Rows from block 7 of a small image classifier, named by matrix and row number. Rows with one number belong to one neuron. Each number is 50 + 12 x the weight over its row's rms, rounded and kept within 0 to 99. All counts start at 0.
After each neuron's rows are labels from the 100 images, of 14848, where the neuron reaches its largest size: "responds to" is what is common among them; "patch colour" is the nearest of a few named colours to the mean colour under the peak. Only what is clearly more common there than usual is listed. The data: capsule endoscopy frames (Kvasir-Capsule).
# gate: MLP gate (model.blocks.7.mlp.gate.weight, 512x192), inputs 0-95
# fc1: MLP up (model.blocks.7.mlp.fc1.weight, 512x192), inputs 0-95
# fc2: MLP down (model.blocks.7.mlp.fc2.weight, 192x512, transposed), outputs 0-95

gate.267:45 58 55 43 37 53 63 73 62 86 54 55 59 58 54 65 50 47 53 37 41 62 60 56 44 55 80 57 39 50 50 37 35 51 57 29 35 58 54 59 51 59 49 47 36 45 25 50 50 44 54 34 53 58 37 68 72 60 52 32 42 47 63 57 29 59 40 33 56 42 24 61 67 30 71 48 42 31 48 30 44 42 29 49 54 43 50 70 61 40 48 46 70 57 50 57
fc1.267:42 47 52 53 39 63 44 40 42 56 39 56 40 43 38 19 51 26 49 51 67 39 39 44 38 65 65 53 56 44 56 55 67 35 52 40 50 43 49 41 43 61 42 57 53 30 54 48 52 45 32 33 44 28 68 41 46 54 49 53 50 48 48 50 49 46 50 33 47 42 46 58 69 56 41 72 42 60 66 64 28 65 51 51 17 51 56 52 32 40 34 57 48 51 46 61
fc2.267:58 48 44 54 57 41 62 32 46 62 62 63 53 64 42 78 48 38 38 37 38 38 46 56 18 45 37 49 62 47 54 41 72 55 46 51 39 40 48 59 54 52 51 76 43 50 35 42 47 39 51 56 53 37 28 48 49 38 36 50 57 34 29 61 61 27 64 58 64 53 47 61 51 64 47 47 57 31 58 30 49 57 49 38 52 55 46 54 30 43 55 57 30 42 28 81
responds to: finding: foreign body
patch colour: orange

gate.405:57 46 35 45 67 45 51 67 53 62 70 55 52 51 39 54 60 69 37 44 66 62 71 38 41 38 34 55 44 60 51 55 26 51 84 54 42 64 43 56 55 60 61 47 63 49 34 39 43 54 47 72 34 55 61 55 55 71 58 75 61 20 57 34 65 53 42 56 34 52 35 41 57 69 39 58 61 52 42 60 43 39 50 64 68 51 54 40 56 43 63 32 52 59 41 48
fc1.405:49 69 62 46 52 52 62 32 53 52 37 54 51 40 58 63 46 64 62 41 53 49 37 59 44 38 63 57 58 48 44 38 49 67 38 57 49 28 48 57 50 51 70 55 64 61 38 59 61 46 48 38 54 50 45 37 58 34 43 55 54 45 47 72 32 39 51 56 73 43 68 47 40 42 34 68 60 34 47 55 55 59 67 71 43 48 35 46 66 54 23 71 61 49 69 50
fc2.405:62 64 22 72 59 43 55 31 39 73 56 57 41 45 58 28 33 42 42 44 41 64 38 46 35 40 41 40 68 54 57 45 47 37 61 47 62 49 65 60 66 42 46 44 28 42 62 47 40 43 40 49 63 40 51 38 38 59 58 66 61 56 72 50 69 72 46 34 49 49 56 51 49 47 39 31 48 44 59 56 42 47 54 49 24 32 58 45 48 61 58 67 49 75 64 35
responds to: finding: ileocecal valve
patch colour: black

gate.279:54 54 50 58 67 66 55 53 68 63 62 52 40 61 62 46 57 58 44 38 68 50 40 53 47 52 64 57 46 62 50 34 37 38 42 24 72 28 27 63 45 45 28 37 79 49 52 49 51 37 34 55 24 61 29 55 77 42 54 55 47 57 43 41 43 44 53 47 40 37 51 49 58 24 42 57 50 59 55 50 46 28 54 51 47 56 51 57 33 54 54 72 32 58 43 47
fc1.279:65 55 72 60 47 44 54 64 40 55 47 75 44 39 34 46 42 45 33 55 34 59 47 33 35 54 57 49 53 65 59 54 33 24 77 52 46 46 22 45 40 48 55 49 46 60 58 59 63 66 35 58 43 62 41 52 75 41 32 57 53 24 62 38 39 54 54 37 48 38 45 45 61 11 70 52 46 36 58 64 41 61 48 61 46 41 35 50 52 41 26 61 68 61 37 43
fc2.279:45 39 67 44 40 51 56 47 56 60 41 54 35 59 38 62 37 51 37 55 60 39 65 56 38 29 37 62 59 65 51 53 24 48 68 25 49 52 46 68 42 32 36 61 46 53 42 50 61 24 68 46 50 53 33 53 72 66 38 51 71 49 54 61 51 49 49 39 50 45 44 69 76 28 55 53 41 57 39 57 41 41 47 47 33 55 57 58 43 57 44 67 53 66 55 50
responds to: finding: foreign body
patch colour: yellow

gate.415:65 66 50 52 67 52 56 55 29 54 35 36 59 54 50 35 65 44 30 40 56 50 58 48 60 48 62 74 45 44 67 43 62 58 59 51 56 69 44 57 40 31 60 53 78 53 32 23 47 45 37 70 50 75 55 28 50 51 52 34 42 75 48 46 59 53 35 42 72 45 52 48 53 59 41 59 66 48 34 51 48 64 64 44 39 35 54 79 59 52 42 35 39 48 34 32
fc1.415:44 70 66 74 55 60 40 25 25 53 51 54 39 52 62 74 55 66 54 38 53 32 39 42 57 46 56 45 58 51 40 49 53 64 54 34 53 61 50 53 70 58 39 46 32 38 25 48 73 69 49 39 51 53 50 52 55 53 48 58 58 43 26 59 48 42 58 53 48 54 35 58 49 49 39 37 54 42 58 59 52 51 72 28 64 57 77 71 61 61 56 56 45 38 48 44
fc2.415:38 58 43 47 41 24 69 67 57 35 36 37 69 48 63 49 55 66 59 61 37 51 73 58 49 41 40 36 55 49 48 51 62 48 38 58 45 67 38 67 32 40 41 50 47 61 47 67 57 56 49 45 47 40 46 36 50 54 51 43 50 33 54 44 39 47 62 54 28 44 47 46 55 40 53 46 59 52 59 64 37 46 48 58 70 50 49 54 67 38 55 38 34 65 48 70
responds to: finding: pylorus
patch colour: orange

gate.80:35 64 35 55 52 47 35 36 44 38 61 74 50 58 37 39 69 61 46 71 37 32 53 59 36 39 25 54 56 59 40 49 40 53 25 48 36 34 47 62 58 53 46 34 44 46 36 58 34 55 32 61 31 47 52 57 58 64 46 35 41 35 46 51 38 33 37 63 40 49 37 37 54 47 49 57 49 74 35 46 46 59 26 52 53 53 72 41 59 33 54 34 56 63 45 68
fc1.80:59 75 39 42 58 34 52 51 21 80 35 48 34 47 36 41 29 46 45 56 60 35 36 53 38 70 43 43 49 49 66 43 61 55 55 49 60 49 68 38 48 60 38 58 42 54 38 31 51 47 61 38 51 50 52 57 72 61 50 31 51 31 44 50 49 55 47 42 60 43 51 65 33 42 29 40 52 61 57 59 56 37 87 51 78 46 57 52 41 43 70 32 51 48 42 31
fc2.80:72 44 36 51 61 72 62 36 47 47 51 63 17 49 40 57 53 46 56 61 59 59 50 30 38 61 34 55 43 64 56 33 31 47 52 36 83 41 38 56 54 37 44 24 27 47 52 51 34 35 36 64 56 54 42 50 58 42 56 57 65 59 69 53 49 28 61 55 45 31 57 42 39 44 59 72 51 41 59 57 43 52 58 49 52 51 45 34 48 42 52 41 28 30 28 30
responds to: finding: ileocecal valve
patch colour: grey

gate.335:45 58 28 34 49 45 49 60 56 45 61 47 57 46 52 24 66 60 53 46 31 49 32 41 18 55 69 55 53 25 37 39 49 41 34 37 34 53 41 51 25 38 40 61 58 46 39 64 62 42 50 55 70 58 62 54 51 54 41 41 25 68 37 65 51 43 30 75 63 55 42 53 66 41 77 45 48 39 67 53 54 47 43 54 57 64 42 56 22 43 36 42 49 49 25 40
fc1.335:49 37 39 60 52 66 39 28 54 66 39 52 62 53 48 48 70 42 52 50 34 45 57 72 47 41 36 49 48 65 60 64 36 40 39 55 71 09 75 52 31 54 28 42 51 54 71 66 45 59 38 67 51 60 62 51 42 54 40 47 34 47 46 59 37 62 40 49 42 41 63 63 61 30 33 68 64 43 60 78 51 81 64 41 42 50 39 52 50 53 57 55 31 54 48 58
fc2.335:44 34 53 61 54 34 57 53 60 47 66 44 53 79 59 50 45 57 46 44 62 64 45 32 59 61 37 31 39 25 60 45 61 57 61 64 37 49 56 57 54 68 56 46 65 33 43 34 43 48 57 73 42 31 32 39 45 41 65 61 55 62 47 39 63 61 20 34 54 33 58 53 36 53 74 52 58 63 40 48 52 52 51 66 38 48 51 35 64 61 48 41 46 44 52 67
responds to: finding: reduced mucosal view
patch colour: orange

gate.215:39 50 40 57 37 34 43 78 48 59 39 58 50 42 36 34 68 40 58 33 56 28 65 26 78 51 70 45 46 40 39 58 47 37 48 12 52 46 40 54 66 37 37 50 37 53 46 55 60 47 51 34 51 24 34 51 56 49 50 56 54 40 57 31 40 54 50 47 46 53 56 52 25 40 57 54 54 61 41 46 55 55 54 43 77 54 32 36 54 51 38 44 43 59 44 39
fc1.215:38 48 20 56 37 53 50 73 63 51 45 44 55 45 32 50 66 41 48 31 51 42 52 49 68 63 61 47 41 59 53 61 47 46 39 24 43 22 54 63 67 33 58 52 44 62 37 68 57 52 66 51 41 41 45 44 57 68 49 57 34 44 56 33 60 69 72 62 54 68 51 52 34 31 48 58 45 44 46 64 67 52 63 35 61 61 26 42 48 42 30 56 40 47 45 29
fc2.215:42 39 52 48 49 38 39 44 27 57 39 52 57 47 53 54 38 31 32 56 38 50 15 66 65 33 63 51 36 39 53 46 47 42 66 51 53 43 49 66 49 31 55 53 41 48 58 57 46 57 30 56 48 30 27 39 23 52 47 67 51 40 43 47 21 56 56 56 54 70 68 66 47 45 30 42 54 47 50 52 60 47 53 50 67 40 28 66 64 67 38 61 72 41 50 45
responds to: finding: pylorus
patch colour: orange

gate.263:53 63 53 53 23 61 68 48 44 50 56 38 37 35 51 62 41 46 22 43 56 33 38 41 85 61 50 42 51 68 40 49 39 52 47 56 28 53 34 41 55 45 53 55 58 46 57 54 55 30 48 35 36 70 58 21 43 35 66 40 62 60 57 65 51 43 56 37 52 73 47 31 54 56 36 51 41 57 55 54 53 49 47 32 55 53 55 51 36 54 63 44 40 43 38 33
fc1.263:69 58 57 50 46 53 50 30 59 45 54 38 52 57 67 45 69 58 61 49 51 36 25 43 57 40 71 75 45 46 66 89 57 54 50 45 47 63 47 60 41 79 70 47 73 50 26 55 43 52 71 36 60 44 57 55 43 26 52 45 62 62 52 47 41 50 46 26 50 38 59 50 47 71 46 39 55 45 54 62 62 38 52 40 36 41 58 43 42 50 44 51 33 53 37 34
fc2.263:43 50 76 58 22 42 72 67 57 46 60 21 76 41 44 46 60 48 31 41 50 55 29 59 22 31 42 63 48 59 41 55 56 58 20 36 59 65 40 71 58 25 72 57 27 50 54 43 36 56 48 66 42 62 51 36 50 30 42 52 60 51 21 61 35 17 47 50 49 28 50 34 36 45 48 43 33 40 63 61 46 46 53 71 48 80 62 31 34 33 58 59 48 34 53 50
responds to: finding: ileocecal valve
patch colour: orange

gate.503:48 52 64 44 85 54 57 40 70 58 46 43 55 27 72 47 54 66 37 67 48 50 71 71 24 50 27 33 22 51 29 44 34 67 49 51 51 62 53 33 46 48 50 68 61 35 57 53 50 26 66 52 36 43 45 52 63 41 65 48 60 29 49 50 33 56 53 50 33 57 43 41 74 42 39 46 55 61 36 51 51 50 40 38 31 57 63 59 46 55 64 41 55 30 66 50
fc1.503:53 46 40 73 48 62 42 64 34 46 39 77 44 52 43 41 38 77 55 56 55 64 40 61 54 70 40 35 65 70 69 56 62 59 65 46 22 30 51 60 67 48 47 44 33 56 45 40 46 51 54 72 63 57 81 35 52 61 58 53 48 58 55 63 53 56 42 47 57 41 39 52 36 58 52 43 46 24 35 31 45 48 49 61 33 24 44 70 39 41 59 41 60 53 42 35
fc2.503:41 50 65 41 32 49 66 31 58 74 24 59 49 49 46 44 62 53 66 33 60 58 72 62 52 20 59 54 48 60 39 57 31 61 53 33 51 57 56 50 74 48 69 39 55 39 36 72 71 35 40 54 54 37 54 70 41 41 77 44 55 47 62 44 40 45 16 66 53 42 53 48 51 59 46 51 51 54 39 69 44 57 54 41 38 62 52 53 59 46 54 39 35 55 57 50
responds to: finding: ileocecal valve
patch colour: grey

gate.290:68 46 58 41 67 37 44 59 79 39 49 63 42 34 37 45 59 41 72 65 49 43 63 49 54 61 45 58 44 42 54 45 54 68 71 43 39 34 52 36 61 43 52 59 41 57 51 41 39 43 46 54 40 64 60 41 47 58 47 65 46 34 40 34 74 32 61 37 67 54 47 65 58 67 47 71 27 29 62 47 50 66 50 41 54 42 48 55 50 50 43 60 51 72 50 55
fc1.290:58 57 36 69 50 58 40 49 60 61 63 54 37 48 55 49 66 54 44 54 42 56 55 60 38 56 36 39 71 46 37 63 53 62 54 59 52 47 45 40 59 38 41 47 65 64 44 56 53 40 47 37 42 72 43 54 51 51 60 55 31 38 59 47 61 44 56 58 57 65 49 43 53 63 58 73 51 53 52 45 44 40 56 48 48 22 48 36 71 49 55 48 59 45 45 51
fc2.290:38 47 38 59 33 38 27 69 52 55 65 69 52 50 42 70 60 42 47 74 49 38 54 62 48 34 55 51 54 64 57 43 49 47 45 35 35 44 48 68 56 46 42 38 52 58 32 51 43 33 46 44 44 36 21 41 41 29 55 60 56 57 39 55 38 48 58 38 72 49 55 61 49 47 55 60 40 68 71 63 50 65 53 41 60 49 42 52 76 39 57 39 59 55 47 40
responds to: finding: pylorus
patch colour: grey

gate.358:18 51 23 48 49 25 47 65 41 45 33 38 17 64 62 54 59 43 66 44 49 46 48 50 55 59 40 43 47 49 51 51 45 56 46 22 39 52 48 54 42 39 62 54 37 50 85 40 48 63 65 41 45 64 56 58 76 51 64 53 57 47 47 27 55 35 46 72 39 63 55 64 57 41 31 45 48 52 54 25 51 67 41 58 50 53 31 60 54 50 47 11 59 50 43 47
fc1.358:47 41 50 48 40 46 48 59 53 49 60 45 49 67 54 44 45 42 60 55 53 42 63 54 30 47 30 70 75 44 52 52 42 49 71 56 41 50 27 30 47 52 41 50 47 50 59 51 52 35 47 55 39 48 49 38 45 51 39 49 51 52 58 66 38 55 60 60 51 61 53 57 62 31 69 34 54 54 25 39 52 47 65 40 33 35 51 30 58 36 29 49 39 50 36 89
fc2.358:46 27 41 65 44 52 51 47 43 61 55 32 26 49 64 66 51 73 44 44 52 66 64 46 60 58 58 50 49 67 39 45 48 63 36 50 55 39 59 39 47 53 59 64 65 51 55 39 54 49 28 53 52 76 73 47 47 57 56 35 61 38 45 55 48 45 66 44 54 53 59 44 58 42 39 47 51 75 57 65 58 41 50 62 34 59 52 56 51 66 38 56 35 54 68 32
responds to: finding: reduced mucosal view
patch colour: grey

gate.64:36 50 61 55 36 61 58 55 43 39 36 24 48 58 50 50 70 62 68 58 29 47 64 64 67 62 60 55 57 49 50 53 30 41 56 58 63 45 57 29 54 37 54 65 54 51 17 32 45 31 51 65 41 61 72 48 42 41 67 42 49 67 52 45 31 51 66 63 52 71 63 39 49 36 48 48 44 34 64 53 43 44 75 38 52 60 55 37 54 36 41 25 49 37 67 43
fc1.64:37 64 31 63 49 56 54 47 35 51 34 62 46 36 42 43 49 26 39 33 35 43 21 56 50 47 24 46 42 50 69 46 56 30 46 60 50 51 63 30 41 50 65 61 30 54 42 47 47 82 55 65 37 41 44 55 44 49 26 58 35 47 69 54 61 67 32 40 49 69 29 52 33 67 80 43 48 40 54 58 62 55 57 55 34 59 55 36 51 46 42 48 51 64 65 50
fc2.64:55 70 48 68 60 44 49 28 51 61 53 67 51 43 42 54 67 42 41 64 63 38 29 38 42 64 33 44 52 47 57 25 45 54 42 52 66 42 42 60 35 49 57 62 51 47 44 41 61 40 62 59 59 50 50 37 60 24 47 50 45 41 36 51 56 68 68 39 54 33 63 43 53 61 62 31 59 35 45 46 37 40 64 72 46 31 57 65 43 44 47 41 38 22 62 32
responds to: finding: reduced mucosal view
patch colour: orange

gate.311:62 81 51 12 46 42 48 67 48 32 37 53 38 69 49 41 31 62 71 51 34 67 41 54 53 35 38 36 59 53 48 27 36 40 48 53 54 53 54 58 47 69 42 44 55 49 52 57 40 65 57 51 53 61 42 67 59 39 57 48 80 35 51 49 50 38 49 51 60 60 32 52 49 46 39 44 37 53 61 40 50 79 64 52 35 31 40 46 54 48 51 22 46 32 28 58
fc1.311:47 68 51 44 39 60 25 42 46 59 53 56 60 69 47 42 51 58 28 55 28 18 43 50 46 23 38 51 45 37 63 70 26 62 31 52 45 35 38 39 48 39 35 33 50 53 51 37 23 62 66 39 54 59 53 72 57 54 48 66 46 38 44 49 56 34 43 57 46 41 59 55 52 52 51 50 65 52 31 50 63 59 57 70 58 37 56 68 34 37 61 71 47 49 27 56
fc2.311:44 72 52 69 46 53 43 51 54 65 23 48 58 45 67 55 52 37 55 41 43 59 52 52 54 67 31 49 53 42 53 39 75 53 65 43 52 65 46 55 46 58 38 68 17 46 38 33 47 47 59 50 39 53 50 70 40 57 36 65 50 32 68 53 36 47 47 52 48 35 39 60 65 57 55 49 47 34 30 58 54 47 50 57 46 32 49 39 32 51 55 61 68 42 61 49
responds to: finding: pylorus
patch colour: grey

gate.20:29 46 45 50 64 43 47 43 53 39 42 62 73 54 57 53 44 37 56 42 51 41 56 57 43 42 48 52 38 31 24 61 50 44 67 72 63 42 63 52 51 57 46 60 44 64 52 52 71 61 45 29 37 66 48 62 55 67 40 63 54 78 57 62 21 45 22 37 58 47 34 56 75 28 41 36 67 55 12 23 35 69 41 45 36 18 48 47 45 42 38 62 58 43 47 50
fc1.20:50 48 57 36 61 57 71 55 45 41 71 28 64 47 71 29 33 49 43 60 69 68 61 51 57 31 58 48 40 54 28 54 40 46 42 66 46 57 61 42 23 54 56 32 55 64 49 59 45 45 63 34 49 44 60 45 48 41 55 52 40 42 46 13 55 37 58 44 60 58 52 56 67 44 49 41 29 31 39 62 63 50 52 62 45 41 47 48 59 42 63 42 41 67 30 47
fc2.20:51 76 72 58 60 18 50 55 39 51 49 45 46 62 44 52 25 51 52 63 37 60 42 53 65 65 55 40 39 60 46 51 44 42 55 63 43 66 67 45 40 40 43 53 59 44 48 72 53 42 46 60 45 58 39 35 50 63 34 44 35 71 57 68 49 47 45 58 32 53 32 56 62 53 40 71 54 63 49 46 40 52 37 59 42 45 43 37 61 64 63 60 45 58 58 73
responds to: finding: angiectasia
patch colour: orange

gate.17:63 48 40 62 25 33 60 54 64 50 43 60 52 66 56 28 78 57 48 47 33 26 47 42 66 26 54 61 38 49 56 60 45 43 39 42 41 50 24 53 46 49 56 60 54 55 53 62 54 46 55 44 36 68 54 68 44 57 46 59 48 40 50 50 31 35 54 40 54 47 41 66 31 49 53 42 33 51 63 55 44 65 63 54 50 26 47 42 35 46 60 30 48 52 41 42
fc1.17:39 48 32 36 44 63 40 56 44 60 48 59 53 55 55 51 62 47 40 73 39 11 49 50 50 47 62 45 59 53 35 59 51 51 43 50 27 47 49 43 60 53 62 50 58 33 58 31 56 49 59 45 45 57 44 55 38 78 67 46 40 36 56 24 52 61 73 43 38 67 40 65 65 22 70 32 59 55 31 58 69 49 51 57 31 64 60 35 46 55 43 52 61 42 45 60
fc2.17:49 59 63 48 46 64 52 63 43 44 41 49 70 40 40 57 36 54 28 49 50 16 48 50 33 41 54 22 64 56 69 47 51 40 53 32 49 46 47 42 49 49 40 42 40 25 53 56 62 52 55 62 52 34 50 68 38 56 48 69 64 36 47 63 41 44 56 39 53 69 65 45 40 48 44 64 27 67 35 47 45 76 61 28 46 30 41 60 64 51 52 65 67 52 31 45
responds to: finding: pylorus
patch colour: grey; pink

gate.97:64 51 54 41 42 29 50 58 57 48 55 30 47 62 45 46 59 66 61 47 43 27 42 35 64 59 58 38 71 54 42 26 82 54 30 42 29 50 61 44 87 54 43 59 58 43 40 46 42 63 39 60 47 65 69 61 36 65 49 46 55 50 40 65 42 39 46 53 62 41 24 42 61 53 38 54 73 56 39 57 53 41 45 62 52 44 51 42 31 57 61 73 34 39 40 47
fc1.97:44 43 53 42 75 67 81 70 34 54 64 61 52 66 51 21 43 53 39 56 57 53 56 57 50 50 65 51 38 41 65 50 38 40 45 41 45 40 49 41 28 38 41 36 63 61 79 50 38 51 48 68 25 39 54 37 62 62 37 18 51 42 47 34 52 51 48 40 36 14 60 50 37 72 42 64 49 28 58 43 52 55 32 39 38 43 40 42 29 55 55 57 53 49 23 64
fc2.97:50 75 39 43 49 46 57 52 45 46 21 56 45 63 46 26 52 49 47 24 61 63 59 45 38 73 57 44 47 59 52 42 52 29 48 52 69 42 56 41 67 49 67 44 38 42 59 46 48 52 23 61 37 52 52 47 58 58 43 52 25 46 81 43 59 44 69 38 66 49 60 52 41 47 51 38 53 21 52 65 43 62 14 38 57 49 58 58 60 54 38 68 46 37 55 62
responds to: finding: pylorus
patch colour: black

gate.491:58 50 56 40 53 34 72 56 26 45 45 56 46 69 37 49 58 37 73 34 59 49 55 57 41 51 54 42 29 24 47 11 38 32 41 66 47 59 39 59 49 60 62 59 56 55 53 80 49 46 46 35 19 46 33 61 48 44 61 50 65 44 47 63 52 43 48 38 50 45 39 46 35 67 58 55 67 48 53 51 42 43 51 43 59 44 51 57 58 63 67 62 52 58 38 65
fc1.491:40 44 56 42 41 51 47 44 66 74 33 55 27 44 66 64 69 31 61 56 21 73 54 58 35 35 47 54 70 57 56 44 50 46 38 55 59 34 63 62 42 40 50 65 42 55 58 59 42 52 42 71 55 48 66 54 55 44 42 46 45 57 55 44 54 60 60 48 63 48 42 35 26 53 56 33 57 69 51 51 50 39 61 57 42 56 71 76 41 51 47 41 78 47 64 46
fc2.491:57 46 49 36 44 57 43 89 65 45 53 63 58 54 47 37 38 46 54 49 58 57 57 47 40 39 40 50 45 60 63 56 77 43 34 60 55 45 64 76 43 34 60 41 47 49 45 71 52 21 57 34 53 39 34 48 47 46 38 52 54 63 33 35 47 53 34 48 74 57 82 49 38 44 47 42 43 47 53 34 57 49 52 57 35 39 58 73 67 43 40 40 76 61 58 41
responds to: finding: reduced mucosal view; finding: ileocecal valve
patch colour: orange

gate.497:43 37 30 34 68 56 60 46 49 37 44 37 60 19 37 81 21 51 56 37 56 52 58 55 49 47 53 53 45 32 44 54 51 66 17 56 59 40 50 43 42 41 56 56 83 58 56 69 58 23 51 34 50 34 43 57 52 56 58 50 53 51 56 41 60 49 50 51 54 49 39 34 49 60 45 36 61 59 51 41 53 48 27 50 48 49 47 51 71 54 33 45 25 40 37 59
fc1.497:56 57 57 51 33 52 38 37 64 41 50 46 54 29 22 52 64 61 47 39 54 52 37 51 67 59 52 55 75 54 76 51 48 48 53 25 49 54 47 54 67 70 38 51 60 45 43 50 38 59 52 59 43 43 44 46 66 42 33 59 51 49 64 61 40 44 58 45 48 31 41 42 64 19 30 63 40 43 65 69 64 38 66 39 62 55 63 81 68 47 75 67 37 58 46 50
fc2.497:66 82 50 51 42 45 56 59 51 54 54 54 48 25 39 49 53 39 39 38 68 37 72 21 46 30 58 51 47 61 58 54 51 36 63 34 45 52 48 54 68 43 54 66 50 43 61 51 38 57 54 62 39 48 53 61 55 24 48 58 42 40 52 40 53 60 29 32 46 44 57 27 52 62 50 62 68 68 54 63 45 51 45 45 73 49 63 45 57 31 59 26 26 35 45 33
responds to: finding: ileocecal valve; finding: reduced mucosal view
patch colour: grey; orange

gate.85:51 56 52 52 65 65 57 58 42 56 57 38 35 37 56 36 49 45 51 47 45 53 62 53 47 54 31 40 35 49 79 32 21 46 46 50 56 60 13 61 53 20 54 54 62 44 59 46 62 30 57 28 58 40 72 56 62 70 48 52 55 51 20 40 47 59 22 64 41 33 37 43 46 39 70 67 57 33 44 58 35 55 37 53 44 34 61 46 52 44 48 42 48 55 46 40
fc1.85:78 60 40 51 43 58 72 43 22 26 52 47 47 66 52 41 43 42 46 50 43 68 54 41 63 64 60 37 29 58 40 41 52 54 60 46 44 38 33 54 70 39 68 48 44 40 51 58 56 47 58 54 66 65 48 52 44 45 44 79 64 47 62 42 40 35 46 44 52 33 43 64 44 52 41 48 59 47 54 63 63 21 55 34 43 48 51 62 44 34 54 66 58 33 58 62
fc2.85:58 50 43 18 40 29 50 34 45 45 44 55 59 44 43 35 37 64 57 57 62 50 58 58 58 48 50 66 68 47 51 49 47 38 63 70 66 43 58 67 39 49 56 58 61 48 43 50 67 56 42 28 38 61 87 37 47 41 57 41 58 34 51 63 43 62 67 44 69 68 63 41 54 71 52 44 45 34 48 51 51 45 38 53 28 45 58 68 24 36 39 41 37 61 37 41
responds to: finding: pylorus
patch colour: grey

gate.402:42 62 38 57 36 45 46 52 64 49 59 61 53 60 54 70 54 42 46 57 59 48 54 44 47 53 50 28 44 52 51 54 46 54 40 52 64 61 68 54 46 42 54 57 28 56 55 59 44 52 37 22 36 72 41 63 51 58 54 26 48 46 54 44 42 75 53 68 65 36 51 99 55 42 40 51 44 69 68 56 19 57 42 34 71 40 46 67 52 28 56 45 53 41 51 32
fc1.402:54 50 63 32 35 35 58 39 46 41 40 62 52 49 62 41 30 70 53 44 45 48 61 44 56 46 59 47 46 27 46 61 43 46 55 43 40 55 53 68 37 51 53 62 53 76 73 49 56 63 39 53 39 58 60 46 47 32 66 54 49 60 43 50 52 51 59 46 51 42 56 59 44 61 70 52 33 64 54 44 43 68 47 44 48 39 51 83 55 57 69 72 26 52 41 48
fc2.402:47 57 45 73 50 44 42 40 59 30 52 51 48 35 41 45 42 72 55 54 50 56 29 69 71 43 50 46 81 55 42 59 50 56 49 54 54 58 48 76 46 47 28 52 52 42 77 70 45 19 45 55 41 60 68 53 30 49 59 45 53 59 75 49 46 50 43 46 45 40 49 59 41 43 60 66 45 47 27 40 48 29 61 45 54 54 65 49 65 58 48 35 48 35 70 64
responds to: finding: reduced mucosal view
patch colour: orange

gate.368:50 47 46 62 59 59 63 51 35 45 44 28 40 40 57 49 38 48 45 52 69 43 40 49 36 72 58 39 52 54 36 38 73 51 34 26 39 73 57 36 38 36 54 62 56 21 45 63 52 53 36 60 53 62 59 31 64 53 34 40 86 63 49 41 53 24 43 36 59 58 50 54 45 47 44 66 55 48 46 58 22 59 28 58 44 50 47 47 47 32 48 53 72 40 44 42
fc1.368:51 51 46 68 60 57 59 23 48 37 38 69 52 12 43 52 28 39 55 76 67 36 23 48 53 48 41 64 43 37 57 58 51 46 63 58 49 38 47 55 34 46 59 55 52 32 42 65 37 56 58 72 66 52 44 63 69 61 34 64 66 46 45 61 57 49 45 35 53 66 57 62 54 39 57 59 69 45 51 53 35 66 54 56 36 22 48 46 69 57 62 44 48 60 37 30
fc2.368:51 23 47 53 40 47 63 53 54 41 42 59 51 55 52 33 68 49 50 49 38 42 68 49 42 63 61 56 40 47 68 60 67 41 55 53 30 34 55 60 54 36 51 65 48 59 27 26 31 32 46 40 42 47 77 57 40 60 33 72 36 44 51 42 37 45 29 43 35 33 57 37 41 31 57 46 68 71 43 50 33 64 53 59 59 52 38 38 48 54 59 38 45 70 39 32
responds to: finding: reduced mucosal view
patch colour: orange